Rows from block 3, named by matrix and row number. Rows with one number belong to one channel. Each number is 500 + 40 x the weight over its row's rms, rounded and kept within 0 to 999. All counts start at 0. Numbers have three digits each. After the name is the row's rms in percent of the matrix's.
# convs0: first 3x3 conv (model.blocks.3.convs.0.weight, 320x320x3x3), inputs 279-287, a 3x3 kernel for each
# convs1: second 3x3 conv (model.blocks.3.convs.1.weight, 320x320x3x3, transposed), outputs 279-287, a 3x3 kernel for each
convs0.120 108:488518577471600530534510540503494514461475499549445520471494465510500498497512441533441494496513446521526492424474500479512477552545531455584464468532532470533480493546540477512564506542465418520481503495488482524490453587541489553506467506487
convs1.120 108:502537557500525630456600517525507453504549473538452514506533519454464495529486468479511499545479517476495565543473507568510548481536509479460575462535529472493533555497490489538565528565479621542513416488520439533535478444477495511541543622521
convs0.121 097:471485546517520481514452483515549539550567503594550530494479481483438497420512453471498509481437496424523421572537543584541597533531442486507537435513447491477509540510628546465494529483474529502503520494466454482536577428502477490540520587555
convs1.121 100:489501480542459503468494462483492544495490576516558540441492509403525542530453488559449554498508533522490498527544591553529449466467468454527517491454490484468473472436466456538481424484491442439479476426493450440499514408438401491521486537441
convs0.122 095:438478520464463481497469498473554517489504437495487508537573503483541498460495542517501472533472482550450478459502453479467490409506515570443497494456537511460459553473490464501528552533508524501468517544531495575505451491410572450509548534510
convs1.122 100:514465464537470535499492520452455445537471447498501452443505511471498426444462510485491472480462516437488452484509516439481487570499561458469516442500484457463561529491474454489512513532474609583615559500573530527537521532498467432472533522496
convs0.123 111:529523539537516459584517501557427483507495530452500553495508471518487511452470528478529478456449572459431538556532531558478474438487496499432479444520528535478492485487534444512488474523473485516461582534428518550491635492507518522499533492498
convs1.123 103:471466525457417461491467575495531556511531465522520385534513562477487552529442467569520463478400457456441432486519492511528513522417525535509476494429534494507501505459422471504462421530492549516492555527502483484542557592496556469498511477502
convs0.124 100:564533529402537452491532477459506516444523447514482471511456469479460458499542512501530504507513486492470389500431514501520533574458501434538491465509477462511546534521473508539577486491533470470504530471519509470517524498527557444488545460474
convs1.124 098:574484504576470596519533466554514484536493528573472495535453436421450470487520452471532493441450528509443536441533425464496452537454530446431536506518499453505460470548444568457540508540475494547449440505517436469486372481530456475435465514518
convs0.125 099:487459414482493522479520442549507486594519539563535604476488585547557519543499549437513499502490472496496492526487521480522551453544461488477523505479489478435511470523478560491499456541522497459524457503482562435511485481484486479526569543439
convs1.125 097:529480523475474492489504540440496472541465431531520503558519541588515511540548445491450506492522530476484478515463515481553496501537579521434492489566494519569479584456512527544382474492533499487432517481569477409484579404456510530535478529498
convs0.126 100:504479511510493454496472454551511528527437479544451561469491491546472505483487479432472554515474530515498540537462482468522499469562504514506470507461516488501563523465484518553520535490510513492483500501528478480429450533515505483477475446595
convs1.126 104:589586502500496517496505500475544490450541491491495479471489442515516511471498570500552452537475488522474527542425533490553488471462453457548464560510518525472482544552527530526501549558556473554515521559535450536499595614536481554572519587490
convs0.127 108:482460519504553458504499584528463537444458579401486509465533532544509564527582461523469405539508454592518408514456437449529522456623525480464492488498451515540546551416445450477505463548499479442515490542499478534544491511590546481515430533528
convs1.127 105:511547458586427539494507520487510544523448516448513490483542544467527599555540505475474479504464501446516479524412553492550514501580518512481448482531456497488456439526494488474531514457531479486545522489440482523444473507481467538436519557433
convs0.128 105:464530512515513490455584476456507465456426521478489536562562481567572561409590547490353406451532452443573514520499476483474530431576457454472513494439496406502415431514491505480458565512445521442428500517484422509452497432491529489532530545503
convs1.128 106:420458389498514484571525456476510530455535518476530468470477529519454458516473491535468472504504439478472450518397514404517544487463469449529533527449535488505581435505472583542461469464509472518529440521530499477564448424478494512473528492541
convs0.129 102:441491484423497481482412532596412463478481476520460489598567582539569548481505477511561526571499492531501453488508480522510455551482483498494451509474475546468528425493452491527537507453503517555527532545463537508556507481450523534535476526462
convs1.129 099:537408562423445484517454421500481420520513504426528510549497531520545518449552464437550493499446526536477446522585445529466496492495516574495500494510476536522548486557450464560557523491510458472468427467411456441451479564510521508428463365581
convs0.130 105:487549473489553459572510444515426459508515472551561447486469540525472449493533499531576538625504581501594552461552478547518433467470526538491541528564581558506474526487499449512499516510495496587502475537530454488508512508545509553504496577534
convs1.130 103:452517479565454480522480499479460477538507539460485391516429551494529534495415519477498486496533541537441520491618514535513492547527511497403585489461556488440457511493481520466578458507503564462541579561562571502517590486562551469621546465573
convs0.131 100:555428445517456487424472477513487491562508532510505436441456524476429600464477476524447453478492465504512452460486498501494464495486443508508447505545444467476491528542427507457549478450505466453487548491526544471507464513388477496449549492424
convs1.131 103:521481573467513492548495461531513548535497524450486452439416497506479517536441501480494471538501533520477465559499473520505503474491526559513448469503474480503498477473543528496507529534509523515502511481482459559479453483454517493536473471497
convs0.132 101:499453544548494507522504505509520539528449504453552563479525475504461519476614541463495442425489441444478490451486536579518494507527507405494522505482428491528537586496478500494421517496441536447514560512479551543432517471437542522484550525513
convs1.132 102:516448539522485465452519527549447551472497409502431456519480580414521492432478559454458534494535538507493508523514499522499379486502508436476496471485455441470557491516540481473556491515458550481527448487445505439452518563498477492516507549483
convs0.133 095:472551496537525405532520478490532525428452557475497501469527443435471507429434520450461546475442450541513542471457419456485506507482480532405514527485461459522481492449534498456526541475533501502473410522493489505468471520483452470489500478508
convs1.133 101:472424504552445482447530532501507487456445523472465488553533469522476460441450449454452493519521459502444459517514458543450557455516534537442437529515516588525453470448467394507501517494480546479453485508528531513576502531451538454478478385519
convs0.134 104:512478466523509464482493502429515444524490494533531558495494483505506445448495501455439481471484503450427420514493482475446479542515485504521504464478549586539542485531463438548498513559493478494458540506497515475477485496472461585425559525450
convs1.134 104:520487481548507493553502515550575480542527510604515470482459495476435534471527593457483493513538511437551570482473481389460486502444506477538500397542556500513492541500493474546495512561459536454459545510464512527437478477434521433541522413498
convs0.135 096:471426491512519502574507518426581570479484518400515516476481498583477555546492496479512448464505485469498475488417540480471453521506469550491519504468513523504407469493491511469422421445504486543532498557547428493564425464554507489520451528440
convs1.135 101:433489469468555477564544516542521515458449528507486499510485530535493498481593474494542476537456500488473453512508429512511465447550473536470434482489499535537519539459490509525509490538434500544548517528472568551480420444438465438454522510469
convs0.136 103:489545515542558475556497588496418520497499525532550472445521588498464498469465508380501514433538561469475597540478488548479503598549476554456570534498472590556500476499446542480525508455526480567525512539515591544429607428508548415511528461467
convs1.136 099:425532531579517524539490608501530569517498509492474499516519522521453485468451616456531423484496475505523484611441470477541562560563574470572520494514536536458461434432484466500498488535525506498497536505524486478498459505543486519452498506460
convs0.137 089:475415425441445481460499521463485559540527465483506483488451450463466477498442514509546431497499494478587494505466504530508573499467486481485452463495505482500512544444467489454479512474477525478507494453509449496503526561465413667482559478610
convs1.137 093:484492435514501488523506458493469553495545527516395519497499453477511481472470472453474565514462538468529484489489474437525461493525512462474501531562518430513494434478420509396494436473496539538580517585452551550474438505474497486546492486534
convs0.138 097:632515574584453502525466410460493498488452485506457462475450500481487530531502432477463544451533509521443501401463499438487528491537438520546496483559601499587540520575495496565501544531545469534565423466508487459569504506514462494589543569482
convs1.138 099:464506545469500441484521495514506430475500511450448505540509613458591537507522426513504490462486477447431529475431482554516549583525529546624461557584468560480502512460429482478503488455524490489471485462500550465499465529427463487442510498499
convs0.139 104:485460472453486463510485476478451522472534481460554445464468462478460506501489501455517525527537560528531460540485499441534443549439570493490452629441428521533528508494520537517496538545558466544480533530522550535514504528465534515494572444494
convs1.139 100:523508528452483525480497477467520495481533445479444413534504477423459522541466412516574474525482509495467462563542422532419528422582481422582463468567513438599533484483521464468526441506452489573483495541525538530524615526507534556532513490443
convs0.140 102:466462517486473486567506496522528516525579497566436534456479471521502549443536480424521426548398488557377543542506497463480503507490446472483494528517485529505520524507507486517498469408489470539494566529440523492472484553505516445469468525526
convs1.140 100:490492545505508534508496529554545468525517538534502520509509495488532419554432460501535511505545464498414557505453447450489462472498454539532553488492496422519454472584463476467503481481481482469530437493493585450498510540544540511564529456500
convs0.141 089:516514459448564544477563488503485514517476511536539482468532485474472497504434528524540519587447489534476499517424498530524518518486418520399455526486460433577495525510475472457520523457510451525543488527551493523414477513541554587527495505485
convs1.141 095:522526549474483554440451448516519472488519505504519491514535449504453506511454461534558558446523565563489468640545519529474460470493491486472566469473483544488528509517461453474492500483507590484450536571530515482531539545536444502509466474527
convs0.142 108:454510452488407476517495507598490531435529540451497525490505583497513467537499488408453407583515435498542461484539411501509496514536456516492469483518499531503483501534489480555545560540469513480501591481525499598527450398485448476517435531502
convs1.142 104:531486496472485421417503421455489527513516489502517538508417511555524533554483488519500510548497414487506579507520494469494522533596481470566466504460513517449524472486464559459533507462538493466478449443473514511535484555556541550531507492450
convs0.143 107:534501431590433497593436423485502465485481485450554471478506508483506484541633463475530570404514573466471491422522476501522483565516514523452459486499539450491594490479521504429482473504562567481549583470463506533418436483513562514508500376516
convs1.143 103:541426481472491513519548508539488497453547463488534497457572526541479482496461502474559507486467484454497503567523446457535491456487519607496467493579392467608457547522472519507540534456543437499511543515456479511503454520493436511498485483503
convs0.144 100:470484500556486555478511485478534469469529534513411457526489611542582489576442499518449466445495514466555557551542527480501494504472463466505518531511505430415506493539416535531493495395507556464458522530405484455454510535494550497488545524508
convs1.144 100:504495546453493518450543522468441491436388505467446521548561394555497539492537535515442542534513535546475433495554436528476608489499502555533576508520450513513470545579561484468539552568570512533460509456552475502532529564470569504508520542608
convs0.145 102:559564466462537533472560576500535459492541468481532506452492586458530523572494485486478465496507541459479398497539531519512595507497506545521510485511476441551596482511465539539493486497494513526520477526551425457534515599438568520551476471614
convs1.145 103:549491553478460408440355449520498572506476466524506479513526508502468545513509500501405529436465494463482474503524445518509499625532491506507453512465529504477501562466473494544535437530495464477539437452474461475456493480513479502509525481535
convs0.146 104:519450556485515480540511522468502521553474559459513474489583531517471514460427467444514424459441460541523522463574462475474468479414500535567468495524491548560484490530498544438452452500504560515454539444508483568499476507546518461484476587557
convs1.146 100:468546420494540574517509516601418461425519551505444491481491491508530448499410451428535473498559479466495469487532514497507486566475484526530540465482519525547498478472499492504476516456500512538550495473513498509396435527514504430449441515471
convs0.147 098:486438555499545502550486520533579483526524497444440510482397465478515496526490461573506536562560560533536491573507471493505518456443510497378535517489545500547484564431465517513544492493483612588481560507462487464485517441432556572550526569429
convs1.147 100:520471535527551488468515405490547503518489592439503542505487450480511459485570530499567599561529501495495521535517461499467511517496480493496533524538565506504521489508475451487444523539500447488478530484460507509500453443442535469466576503532
convs0.148 096:478499434455429461504421488496434481475516539458513558468475564490483534540452523541516526473475474481467499520433441496507469527547546556470514497445535530511435563486495504485530552468505511492466525503567519494538455604498511486462481505536
convs1.148 098:481585427450552449464464514504471418513611509566606553492525414444518447483528509582543521537577584479532578484436545484505480447495459572544461459516537483513510517464511423588375560466532524470546518445499444530524462504474511538443468501567
convs0.149 091:560490494506474580453437466471471470428525481547451520506476516516513508433483502549622488462534544449520442476499426555556549475513531516498470557490452596546477493513571519558544516498541567525443544537479529508589517485507515471443568493431
convs1.149 095:468496464548489563512462447485513459499488518527500472482513529401479538455515520569564592539463495506448434444514474441453401475452487479523526502516483531477469455555567532491504537545464478588556543528487466487510552541492528528508554504494
convs0.150 100:525560531538471527440415547528488502470524496546475542523523558507508455569515494469542493502485529507595475551460492520493467482448474528542561434542494458448460484470584440556556484481646475565503510483519490458514399522526449523529474546542
convs1.150 101:484516532508486495548482505525499522424440495487516506532473474493561537549495550469485545524501509560431543489378448485488501512542547530571519488535505437513508469514593513498614449570519556537548550460529480427564461516464581494510531495535
convs0.151 094:514519362524521507559482537491470473455480528496520446497504465469498472520525472456504428511417472448525529453502480553506585496514514515462517507496444493501537454478500498512524545454456466493536472530557573513507556478426496481537525484496
convs1.151 097:525499524526481453596505483508412524470486482487515500460451503501586454451448465468482473398455482486470511504515505508551479539517489493519506468483523425540407438505510486517537517449444529484491492445398500501424545483493524545476516471539
convs0.152 106:514499520511499511498453509418454518489480446496496519539508519454490493530523548442444458477501598488547538566526465530472479529508519526516451472483493490518507456492507520510447551496480553553412490467450514489489462472457473457514539527504
convs1.152 101:524515486481490451505541520493523463500502536508499546426467478470505484507516537597542538550512476471507452484436442525517450496499466486496482479533523499488497509510468523462541496514479531498451507545505565481524479470496496564504499520463
convs0.153 095:514462520503518589570587554466576518575424550469603503555455498503495493511428483475517470514493452449536569478482471482453463380441529520516487467489521514536466447506557485501570453447497430435496497473565433462528552529483617493492498637531
convs1.153 094:567426509424468524493539512545441530478409498445473521474583560527497473526525502461509505481500498431481504446523519511413535494435456555564534451431557518444446496495477517447523534477497506574453502569470512521488515445545522510431467514457
convs0.154 100:509589478531522614486433496499530485526516445558494474438516521496493428458545506549428544583531394535491472524501434481507525449386465454430476537516493577518529490522478490446484559517401528493478520522446487576506495505490385553509512490561
convs1.154 097:585514556571514456568521480473505456483499502447522464518485499571530503485466473512492556485504545470485520523560462415481527460561544520513430545446474530490516573515464467567462534391441485447486453432483501499504432502528506539550420456459
convs0.155 093:495464463492504441528471528553490553549536594490471529479576450482596554592545580493479540433460445481448519501564471442503537527453514513512472526426555532559485438500463485517499489553463520530459460470500516458460517456557514534420455505453
convs1.155 096:438450474498514466448466536484499492545458465560457475448475551460466490552489522470485474517539464495500493524511499490506528522405510551490534521523534569518387454471532521461504559490537483560472502548532497549478511480552473483464409438412
convs0.156 105:523539503434544520482561447542522502492553476464533486512493521450525516484504527444619575454497470508431533503518415478504543486475491496469470591493469529471513480482517458502490500464503583505530553473543544511497550411546518463493549517488
convs1.156 101:600468498516515547535455482444462479566552485456506509500536521561497494491542553510462404539492474528442464503578526515544522468421517487432449479478452459498476452505490453459466500455507510393551508573506466537473435487478469531522475510450
convs0.157 104:439476483467446485554511416532520502484510499506479493494489473501408468508433464478461464427493553488475484477469526586440517461464517511474492442485587466497533489465499488578471509524574486525556486575459425532501406501451456446540515556493
convs1.157 102:472526508547535512418473480529464473547452480615464415411547533447457463504506455515480462498542466481471532477561522498503460461515518504410495485505539543517481460543553526499517489471527460493489530465456476454439414545531473512510496479518
convs0.158 096:467480536444456483466510509541511461520502525551480499561547502453487561553514529553521516520450473447440505495483491449537479508498506504508591495552483509492454452514485519513513486538529540474535469454453555494503592524533550550511540501497
convs1.158 096:451473468466554477535401463524472484492492549543547519483513466510565443540499472489495467514479469438544527373492420501443462538532565511483556509475491506483437455530569457523435537479482428463460503408459480445469521545513494522548514493487
convs0.159 085:477575510507436532487524522401451471572505500505502540480529422458439434468437459511569472425442508471520483499519572597495559501486542501458455501424454449478511525566498555453591526521582487496424543554482489605494474415505478450487499515494
convs1.159 093:567497477506483490495470489426485495508489532471476539418476458489455464520429468415463522471461524524489494467567471498440544487449485501432485499498460464526452546505530514525548569547578487481465465409518463420590478527525538476502442463446
convs0.160 103:497496508500501466508522485526500473523552448511474477474520499525469533565525439480524470499527487544590497556540505534488560552474502474458564510530496523477539460581548499527506500512533427514332500444501485529477454506503473466502450513529
convs1.160 102:581459501497527568470531499470508589495438568511513489545462504593502550545503569471514427489482533519443543488492500477488484552548511464556519551534569508549434490490599546457540554464509582460546486491464486441466449501501432476510469464525
convs0.161 099:556566495521554441442511505537469517473497516456560479489508578460478458539536476536396456502512511509515532491526514527502521525485493520526516542478442475519505538486508494432486518493484522520585550484540479460515460497464471400547466476513
convs1.161 101:508513540518524385531450541451475418541500468552577536571539517523575559574525478559539496569558494545556538514528515455512525607480520531564477573473510453454513486441478466515506460538478457509470583527464461511446462485526523538438545484428
convs0.162 098:465467549455470546480486512506480425515517458463568506471478450514475518490462467466485541483530546462499520518470478525532466486503498480444537515462538463481463471497459477435477482450527485525550506501555484541514513473506487520552508476542
convs1.162 099:523425523461521491456560519477538515563446540475448531493499510495577491485542628466510575470536490464524535554507549566516569510462533574486467456534489508522495553464550514501527520507521502486526500474529418561480378565480438481492463510508
convs0.163 093:547526460515447488568541461500505508504427494429502480486431432470511455537514478537555561475537496460542484449503458461459504488474550466572603462476521476509454452538553469539592564541487532402471509419497494484574537479540519466513431523505
convs1.163 098:501566511521520509484470570597565545512524521514477508533473469457528482517441460600518539543529617579634496491577533504535486459547504570497480535518418436493406525465456482517582510521484444457528466470442463485491475476579417443522464489390
convs0.164 097:555494395433543427506487510479488530510504533545508510522547522467548485489553548487486456509490534574481578533503529436523467525529497463548487496504508537511501513570441461505463472530470504535535496548502478556457459487510480414571421490543
convs1.164 100:406485533501495449442478489528521492487407455540451423439478468488535569533459501473519513444496567480489521536496525523452535491467432455474447513484533576533553495462530515533480570455513526466458541552540496529534482524536467454442525466499
convs0.165 100:529492511544566452527491531503549452453473527507572470498436489566443455536559489446511411451488520479453502504530490542484476488581478547556445561509475522514505551534521491523484552437478492502481496501474556543532452422506507475530499500558
convs1.165 102:527492489551517503470467547468552585461495462530476472477553501498512564482515439467496492463439454451560475467449509571492483465483482517535495573517466513500480515512529535455479540512577520446505518571513470462520503499539475528514499599397
convs0.166 098:547544480549518530530515464465471501539565572544477520486488508532463547431418509469582480602522516504518493516503556542508455507534498508508487425557447486535448530617510580500531530481512463437510482500467478500443526489524517536462498517514
convs1.166 096:513523470533507542593540558540591492500506414569513471576504468532505517482499539515581515492532449488497523589519450519510436459516495521531572507485562477578479518414464506503385500470478497486516525448388558546542548586476493469456549525517
convs0.167 102:469441476535488535477420489500528483455473524567503537462568393508577615497515563507425514530482536497436502583492508488514458479477466504483508533500536563530414533558557429485524460445477542476487557513511481532472496497518493478507541481509
convs1.167 103:489576493482485469509514532485483473479503480456544510513589555496517605538505489475497462482461447413470480529539575503496626533577445492450476527533495427479502447427532451481504553452460470540570523478481518529521557472485502510483481453490
convs0.168 092:497485567478547550446510450526517463485575569459501564508509506578411491497519427489445426473429523496454397536586489561550517524524460484438457459465497484419540531406531462489508529515520470487458523522448605534445541511479413484539537539538
convs1.168 094:509554543462398440455466421498572532505547534519591544437471416502458483477565484471491485489559501416506544487548498516501511483459511479490552456447498463499515534549502538528541436516392394470464436454437519575394535482555499511545493512487
convs0.169 088:526507476532550527504553558528475450526514513438535515496528477419471464467484429558462477562438522512473463466518551551540526507596605524484533511573558532554517515512537464443463572477438511526526500461497533525448483510505515481525510461450
convs1.169 094:457431447498454474533530536486515457503471421504547491506457439522421482566521444526531464522487506464510497567506529548497524540462535503502526461489512454474468522471490508541445454496517444519438397455503487488504539477484522492501494505506
convs0.170 106:504440556550508461451482498420542456552479483549506515483561481452456425496468503462535491468510517495499532492457497541441450450576506481565558522567530506562509430556421544505613465489487519455509509491492462491463521492440490474453465514579
convs1.170 105:482478575525500517479556497518489495474521494521481508508541481497484468536491548451501521506394488518491526444459509488512533502518480543470501466520473556459381447551490517512496570484546556552498564476517489478472556482493520514539466457473
convs0.171 100:500532447554450541522465538515492497456508498454521429543519485495477528483506433536510505509489471451518439502463580506558568523458556424467437495494481544441571424492490494497560491531531563469515499513515504549530559476424399491506457463457
convs1.171 095:498524533483535506501509554504488504523465512442534438451476504503531526554484519484450531493526543530481462434488514527597484463510510469512442507495442499517497601478503430595547576441518507489507536452497479500493479397481448520499441447495
convs0.172 096:483500437511492467517470474549521472540507503508523524551515539543517480504522417484561495564573518466545439506482502469491471528509585491533579457576505492530433538479543534503558503527512507462435459453542499503493471394502513476544381500501
convs1.172 098:517483535457421498368501579511521466452528480526469550426500554476467460459493510465509483480515450569545460516562530540468537442483476503482512511459480522482493535549466561491575524475527441524536472603492449496476476581534484474431522466506
convs0.173 101:524548486452433513548502456435493495468467520496574539505422491441468487521642523509504488545483470450512522516465454434436492391546455473487507502488525509510473480454472472514499483433514527458486478553518518516412459586511529461554562524532
convs1.173 102:536435535550510455486564502482549518512484470464538423427486509500488503492482523468474507508479465556469489484481479499442528520566456530495533549503519454466491534522439451469462478519508498536502454527456492538467581541520544531466448485524
convs0.174 097:519443434571446481524501489507456503437531554482478492535510550538521525529473507558459416501576404492641464529532532505536410494580458422449499423466491408533468541485593493504522483515562565403508512495512433549521473577545575541544472536479
convs1.174 099:536495513528533507563513446505465538454537514485413480532543488518535442459501452553448529452441488439482544487463441553517476449507451496412501434472406504428538542505583494511483465588547528500507517512540511436545507479538553482552531522554
convs0.175 100:476512518471535507465437528583520537456527526514510435532496484486456529468538507412552495546490470479476467492512517523422458485454494500469538569509551478560449511510478460490505534526503529488413581452468482595523455419498441517554434496541
convs1.175 096:489554497473474513504463538527501525505563550497480483463520485524476437498448454426532506631522497608458535509468540542551465452507478521547445508514519524488419490444413543414478524459530513487535428475452469551462477544521556460568504477503
convs0.176 109:517582527548517485458501460470515552407539538505391492537529498471546505442518531506544495460474569505472538521420545472474530464509484520526543483536509579536522478510509547544493528476501496496474493534490509556454462513507488422489446425488
convs1.176 107:535556515577408459492510415452541472502468532455503514524560490525480532512519541610555432553505477524460447484485488488559485465401415539493549555588511581548473521556446532533564466422506501500548517573473466539486502473510527488410553463507
convs0.177 097:435483495450494486517487533511474485449521472578445454522499437469553446404403493532559458525462463524457497532463512440501452509469470524546525486492492486553485530556562453443453510505536483520506491458521520490530509459561491511503570473460
convs1.177 094:525569500455548501492463437477425477431519453471449484433536488497438587492514492414478440489471441509537396472472529515503571437465464510459507521480529474471489509553483541501572516529511518608524502599529456490504419514476472516462473579486
convs0.178 098:470570457493448506477484515448538524519542547531454453504445439465504546542456489494599502545548564468472550593486481468528527521532481593508470585615504529566555542502400481490557498444499453436503519541539577555520418537540499495561512495534
convs1.178 099:505550535511582477476488454550552556483518563540505467493489431414457543538429510486506507523485555505525522463489496511499547482441487537578609560518500477591520421568548454438526529466504498536483459454522447476423543436516445518537428478571
convs0.179 099:517452501492467483528525509496442482458419524456517535559544487511514503434429481540535451449536418456459492516509476460493532503466467557503412492484503461477515490450418475462522515453509444511450586468493539500480490420442559478545460441549
convs1.179 096:557512509509425568419522424509440502490471525460442461509510518494484554506476485432455522582513475467504532519485472485450486488511388516486500466485527559478468422517568507483546507591502469456488494501400458436490506502521464502453458522448
convs0.180 100:514551520501461458451527440478542517584518512495519561502481460509456542440551440509492536538527472546534490425432532460455557504450490520501531528444461435516513457497448504429523474525528495442467392503433487567431450447502495538439486495456
convs1.180 097:490528562522523507474476507516517534535557487531490556495459500491496425506442494507496505437515445520545516439576424494521507447437494562449508516508391489568474511505454462541521506467464497451490475513465537478526497499478541469524510443497
convs0.181 098:466495491507489483489541492515552399513461457475534415456480386499464553478482511568442499561438424548531483554483471526460516479500528473456548454514475537463497490557451466492468462515492536385421508519510476517515554527497511592492472522463
convs1.181 098:578534516520532499512529493542509470516509536540469512520515562495515528540536487456447474495542449476469500440524526439466568544501485452550495543457488488519550451473506477550437451478555519478562448504517573540510458569492627446531514548523
convs0.182 100:534515450466473521544442573458521424504565473499525500559509457541536486501475479502518520463541538539437482507439573471479495465472557549493548458450537453492604399444525477484493486466514548506490521543516538488490481499479468511483459449438
convs1.182 099:518490509520440482441456433533491496526462427476513508505503401507435463510446479523584565495534486527538453402490507523484570510488456519418501499555446482539489572464469439479528449479539539571472519517494520497494520468483496455559502506481
convs0.183 097:496482447534453410438531397528485525458519522466482543500429509549503471494505516487508522561478541451474500519497510579537508532490459418439465504501512499475544502454549484477476470511547459527456442448502507502513496473502504588550494507577
convs1.183 099:509459558554523486516464435503547494590409479542475485527491572539556575558535410488562467444503485490512507528486540539531438509507470418464441526486504476484512533448546442568493551538493463518479447504517454511419586526540444542495509466449
convs0.184 106:509477423483482539496498496497509487448539458568494471484548501456478526549498559537504519482485528438511513483522472556463406499538577550495495534525496505502510509498539449543522443553527492508477534494537527469484503528536444570488482408428
convs1.184 101:514512487449540470477508528498481534468482530533513519552464459522531496557478547509475529560541520500484506446495471516532487452477529515497567441510536459478458517402543542523520459482493590507543483513481453508448521474499485472572436567499
convs0.185 099:566449534467509486490496511497483473502509427487507461483521449637532479661530491460579538574597496496467540552497513482485497534584512527580574506511549463515546494595440446484503533493497488552495522435539533467426444556446455528522466481509
convs1.185 097:457514494441435516411465454472513532516549480486470520428483519503511555534525465553576503488523525531531540500528496461481432441493469403543555559462501479498479515532417522559546462435435464532499466501524475464490463584480518510472472498582
convs0.186 099:539493514409519514412479513484504419500465582530533509496549581449572497511509533521504468511465539518501473460513516544466473467460525472517507477571564512467504492516460502452448521482553529412521449539566429514570490443461478529535503457512
convs1.186 098:492502517458484547528476515568495561548476547497412498453424475521520580510470513495538465516532528469544496425477495479522457525405575482500457442441530523550552497529561522507549460557527458456502392442477423543488554518543547529546557551595
convs0.187 099:453465528487466466539547530458427435539536532468585565540442472485581489530561490477524406526466515441408475471452475566476527456488491503621509459540530512472495559518485479482553503492573468473463513509442475531441541499596548544512443463495
convs1.187 100:531507538581462529544466472577483525461510510456447492488457557506596568486569547539523448463512534547485568513514547515546479499406526558540541541516513507464438533570465501533527529442508500522484536447551536527508545522505486492453443537590
convs0.188 088:576526520553525468501567491515490484611504489538493488456424463476522523485449518470544591519463505558494531462482481525505393455444507550517549492495460460496411526507501545594499551582548482434448490504434498486587460490453497510496470490511
convs1.188 091:509573606513607602559551508434480529508541458505463528451504478521416501483463473470486566513482519519445517548497560550503464539471528545487439547506477469529501573519601484483534559593508534519553471495444426406471512497432469418425460506437
convs0.189 098:523513523529524467500456539528517492470464498481526505523435465461495527506462489548545581510565587499478513529443484459479443514530474549460486565502501560493522444457389477513462430485468537491575518592568495519557457515494512477592470446632
convs1.189 097:471450499582488475482470462529554460500509513533559477521521457519483523514471531433486422524568465458554515449461389501445535483486535522614551515477544470490520476460420486487456551528469523506542509469519503493521433568527496562491477504561
convs0.190 105:467466510529534506543434532551505513468480451508462498515555518505465523521534479506503462461491519523499457481456483471456463492535448525578533489483482509487513467495468491508526457484556482464483467466540543515390463456529538529457418544470
convs1.190 101:526528533486568466469546537504543470465450520433517487446468523513491448494492424548474448519512442518492520471480526485442486482526441490538510520574489584475464417530506506468489548488520496471450513442399487472431576478498493474482503519473
convs0.191 097:464471511448437480520510457509574521495496570504487574585526525598549548545499540496523575526482503510468482490518482481472433451518518497425531477509497465465515480439488463493439459494510500523586484492597430487529530465480563494467548568466
convs1.191 100:487503440594445536457513514498534474510543496493430416572555526520575511509526527480477440505522558530457543451496582451530512498510570450459591480473467515541434448513482473511495541525449497524489533507497550517460557528496459469444471522477
convs0.192 102:534527497478465560492438478505537507475464485531457484515566508519498471536489431541519510502487575382516437524447480520498508421481492487490493446477494558473464473474528495529493499478497470527515442526496444428488528486584497463574522470483
convs1.192 099:476542494529495541514534470521512499471449535507527527487460444436579507460469464552525510539525546487490514505531594525506484543484519528535464534521533461519541489449488495457486462510527491500464496443476441466493501496388465486494472567448
convs0.193 108:410422520442454523499522488509458538423543536479504491469538524523445448547544474487600499505479474443464501463466509522563514496507534513510502533564507526492518529529446501525476510399453494527508513520508484540479486445517455518580541535509
convs1.193 107:487522490479479517522510487505553457599522534551513489542572609579546522561523532504493506445532559474478533486520498494429494479471597471499518474417576506566546511468496436585457530439470517558488512521510557527464604571532473533593512596499
convs0.194 099:491478541512451449502475528490463460506558537438474512485493550453558504499488474465438513533469498489528468476495485547477435562554495531534478522499544446522459496493533488516514459500481507507523512510506495528501475515506476409500465535516
convs1.194 098:476507439557389484467554523492496443481509425567571453542501555454494504466550518529485488471534496477571499545515473505509548498476442447483527534503502515517551499516468496401545476470499509473470483509490462523476516436511448587480482519496
convs0.195 105:495478461467431490420541518520578551504537421582483581486445536450481540465484538496416439579545422525534481467415481473449505562506537487525512453519434556531456476486466423480525434517557500547499504545488605514520522550532546554469535460467
convs1.195 102:479503496506450540547450479525466551542553564480581590474542530487440517504516505463441476548453426452463472497487444481518622497589449501514568445566549503564531515482529563493516517561550500543567491506543425529499498518505534489529451531474
convs0.196 099:499499520407475458492534532521453520519563503519566536584520457511453495498501445513504548528444499445473515563522467469481431498490477466512483475550468420492477579449518494550528502536520475502604534395449518504462461544496529503477511450559
convs1.196 099:472444419557595459477515525589526520534487530475510466595532497536503499554477542520449465472509500516480529462463502530498519492521450503436561584459582464494479394427451522478485519526479486486412475480502506457506504522502480480525505502521
convs0.197 102:547505470503494425474451456459572509494478476567452492487551464474525453464415502530541530576529568549610550554438468487454477541491461548575473574489489557476439477495554487435441523524461468521472509519517439533534451432444473467496487475499
convs1.197 101:448433494518460511534524489518571428514493500568499503477548468512495520504509540480499494486501543479502542540554529481494498517482461490434474530471492534531456510464534522595481535491506510496485472569494467494510564535575479563477513552519
convs0.198 104:507466518535505437482419412500489498495514493502484458521522442492564460511444434496432438482455439579487533524498561496532527480472466503557546538521530487525507503509502501531475523512496540487519512539547494515475526449482544420502561487547
convs1.198 099:559520541523475515497533511528445576521484523484516430501481427551419537522465556487418444480457536446493435555443480505553507407514521478482456481419431509470536533466477467456537480518544460433527515473442485524435460508456536513508520561509
convs0.199 103:475505479452425450473582534505577470458483507550475455521419440499461430484502499595604523543605454537520490541509546548517493459488498510535419500486477533474546569520542454552456454467484506454507575463489595518467523605504541490528492458401
convs1.199 102:478456486520578514549470548491492405434484467519518471465521481527500499492480547520510516613539472529617520529516536468543427531536523479555474565520543461493496520493497488420491541478456534548486529586511477534467492520550392453491460503478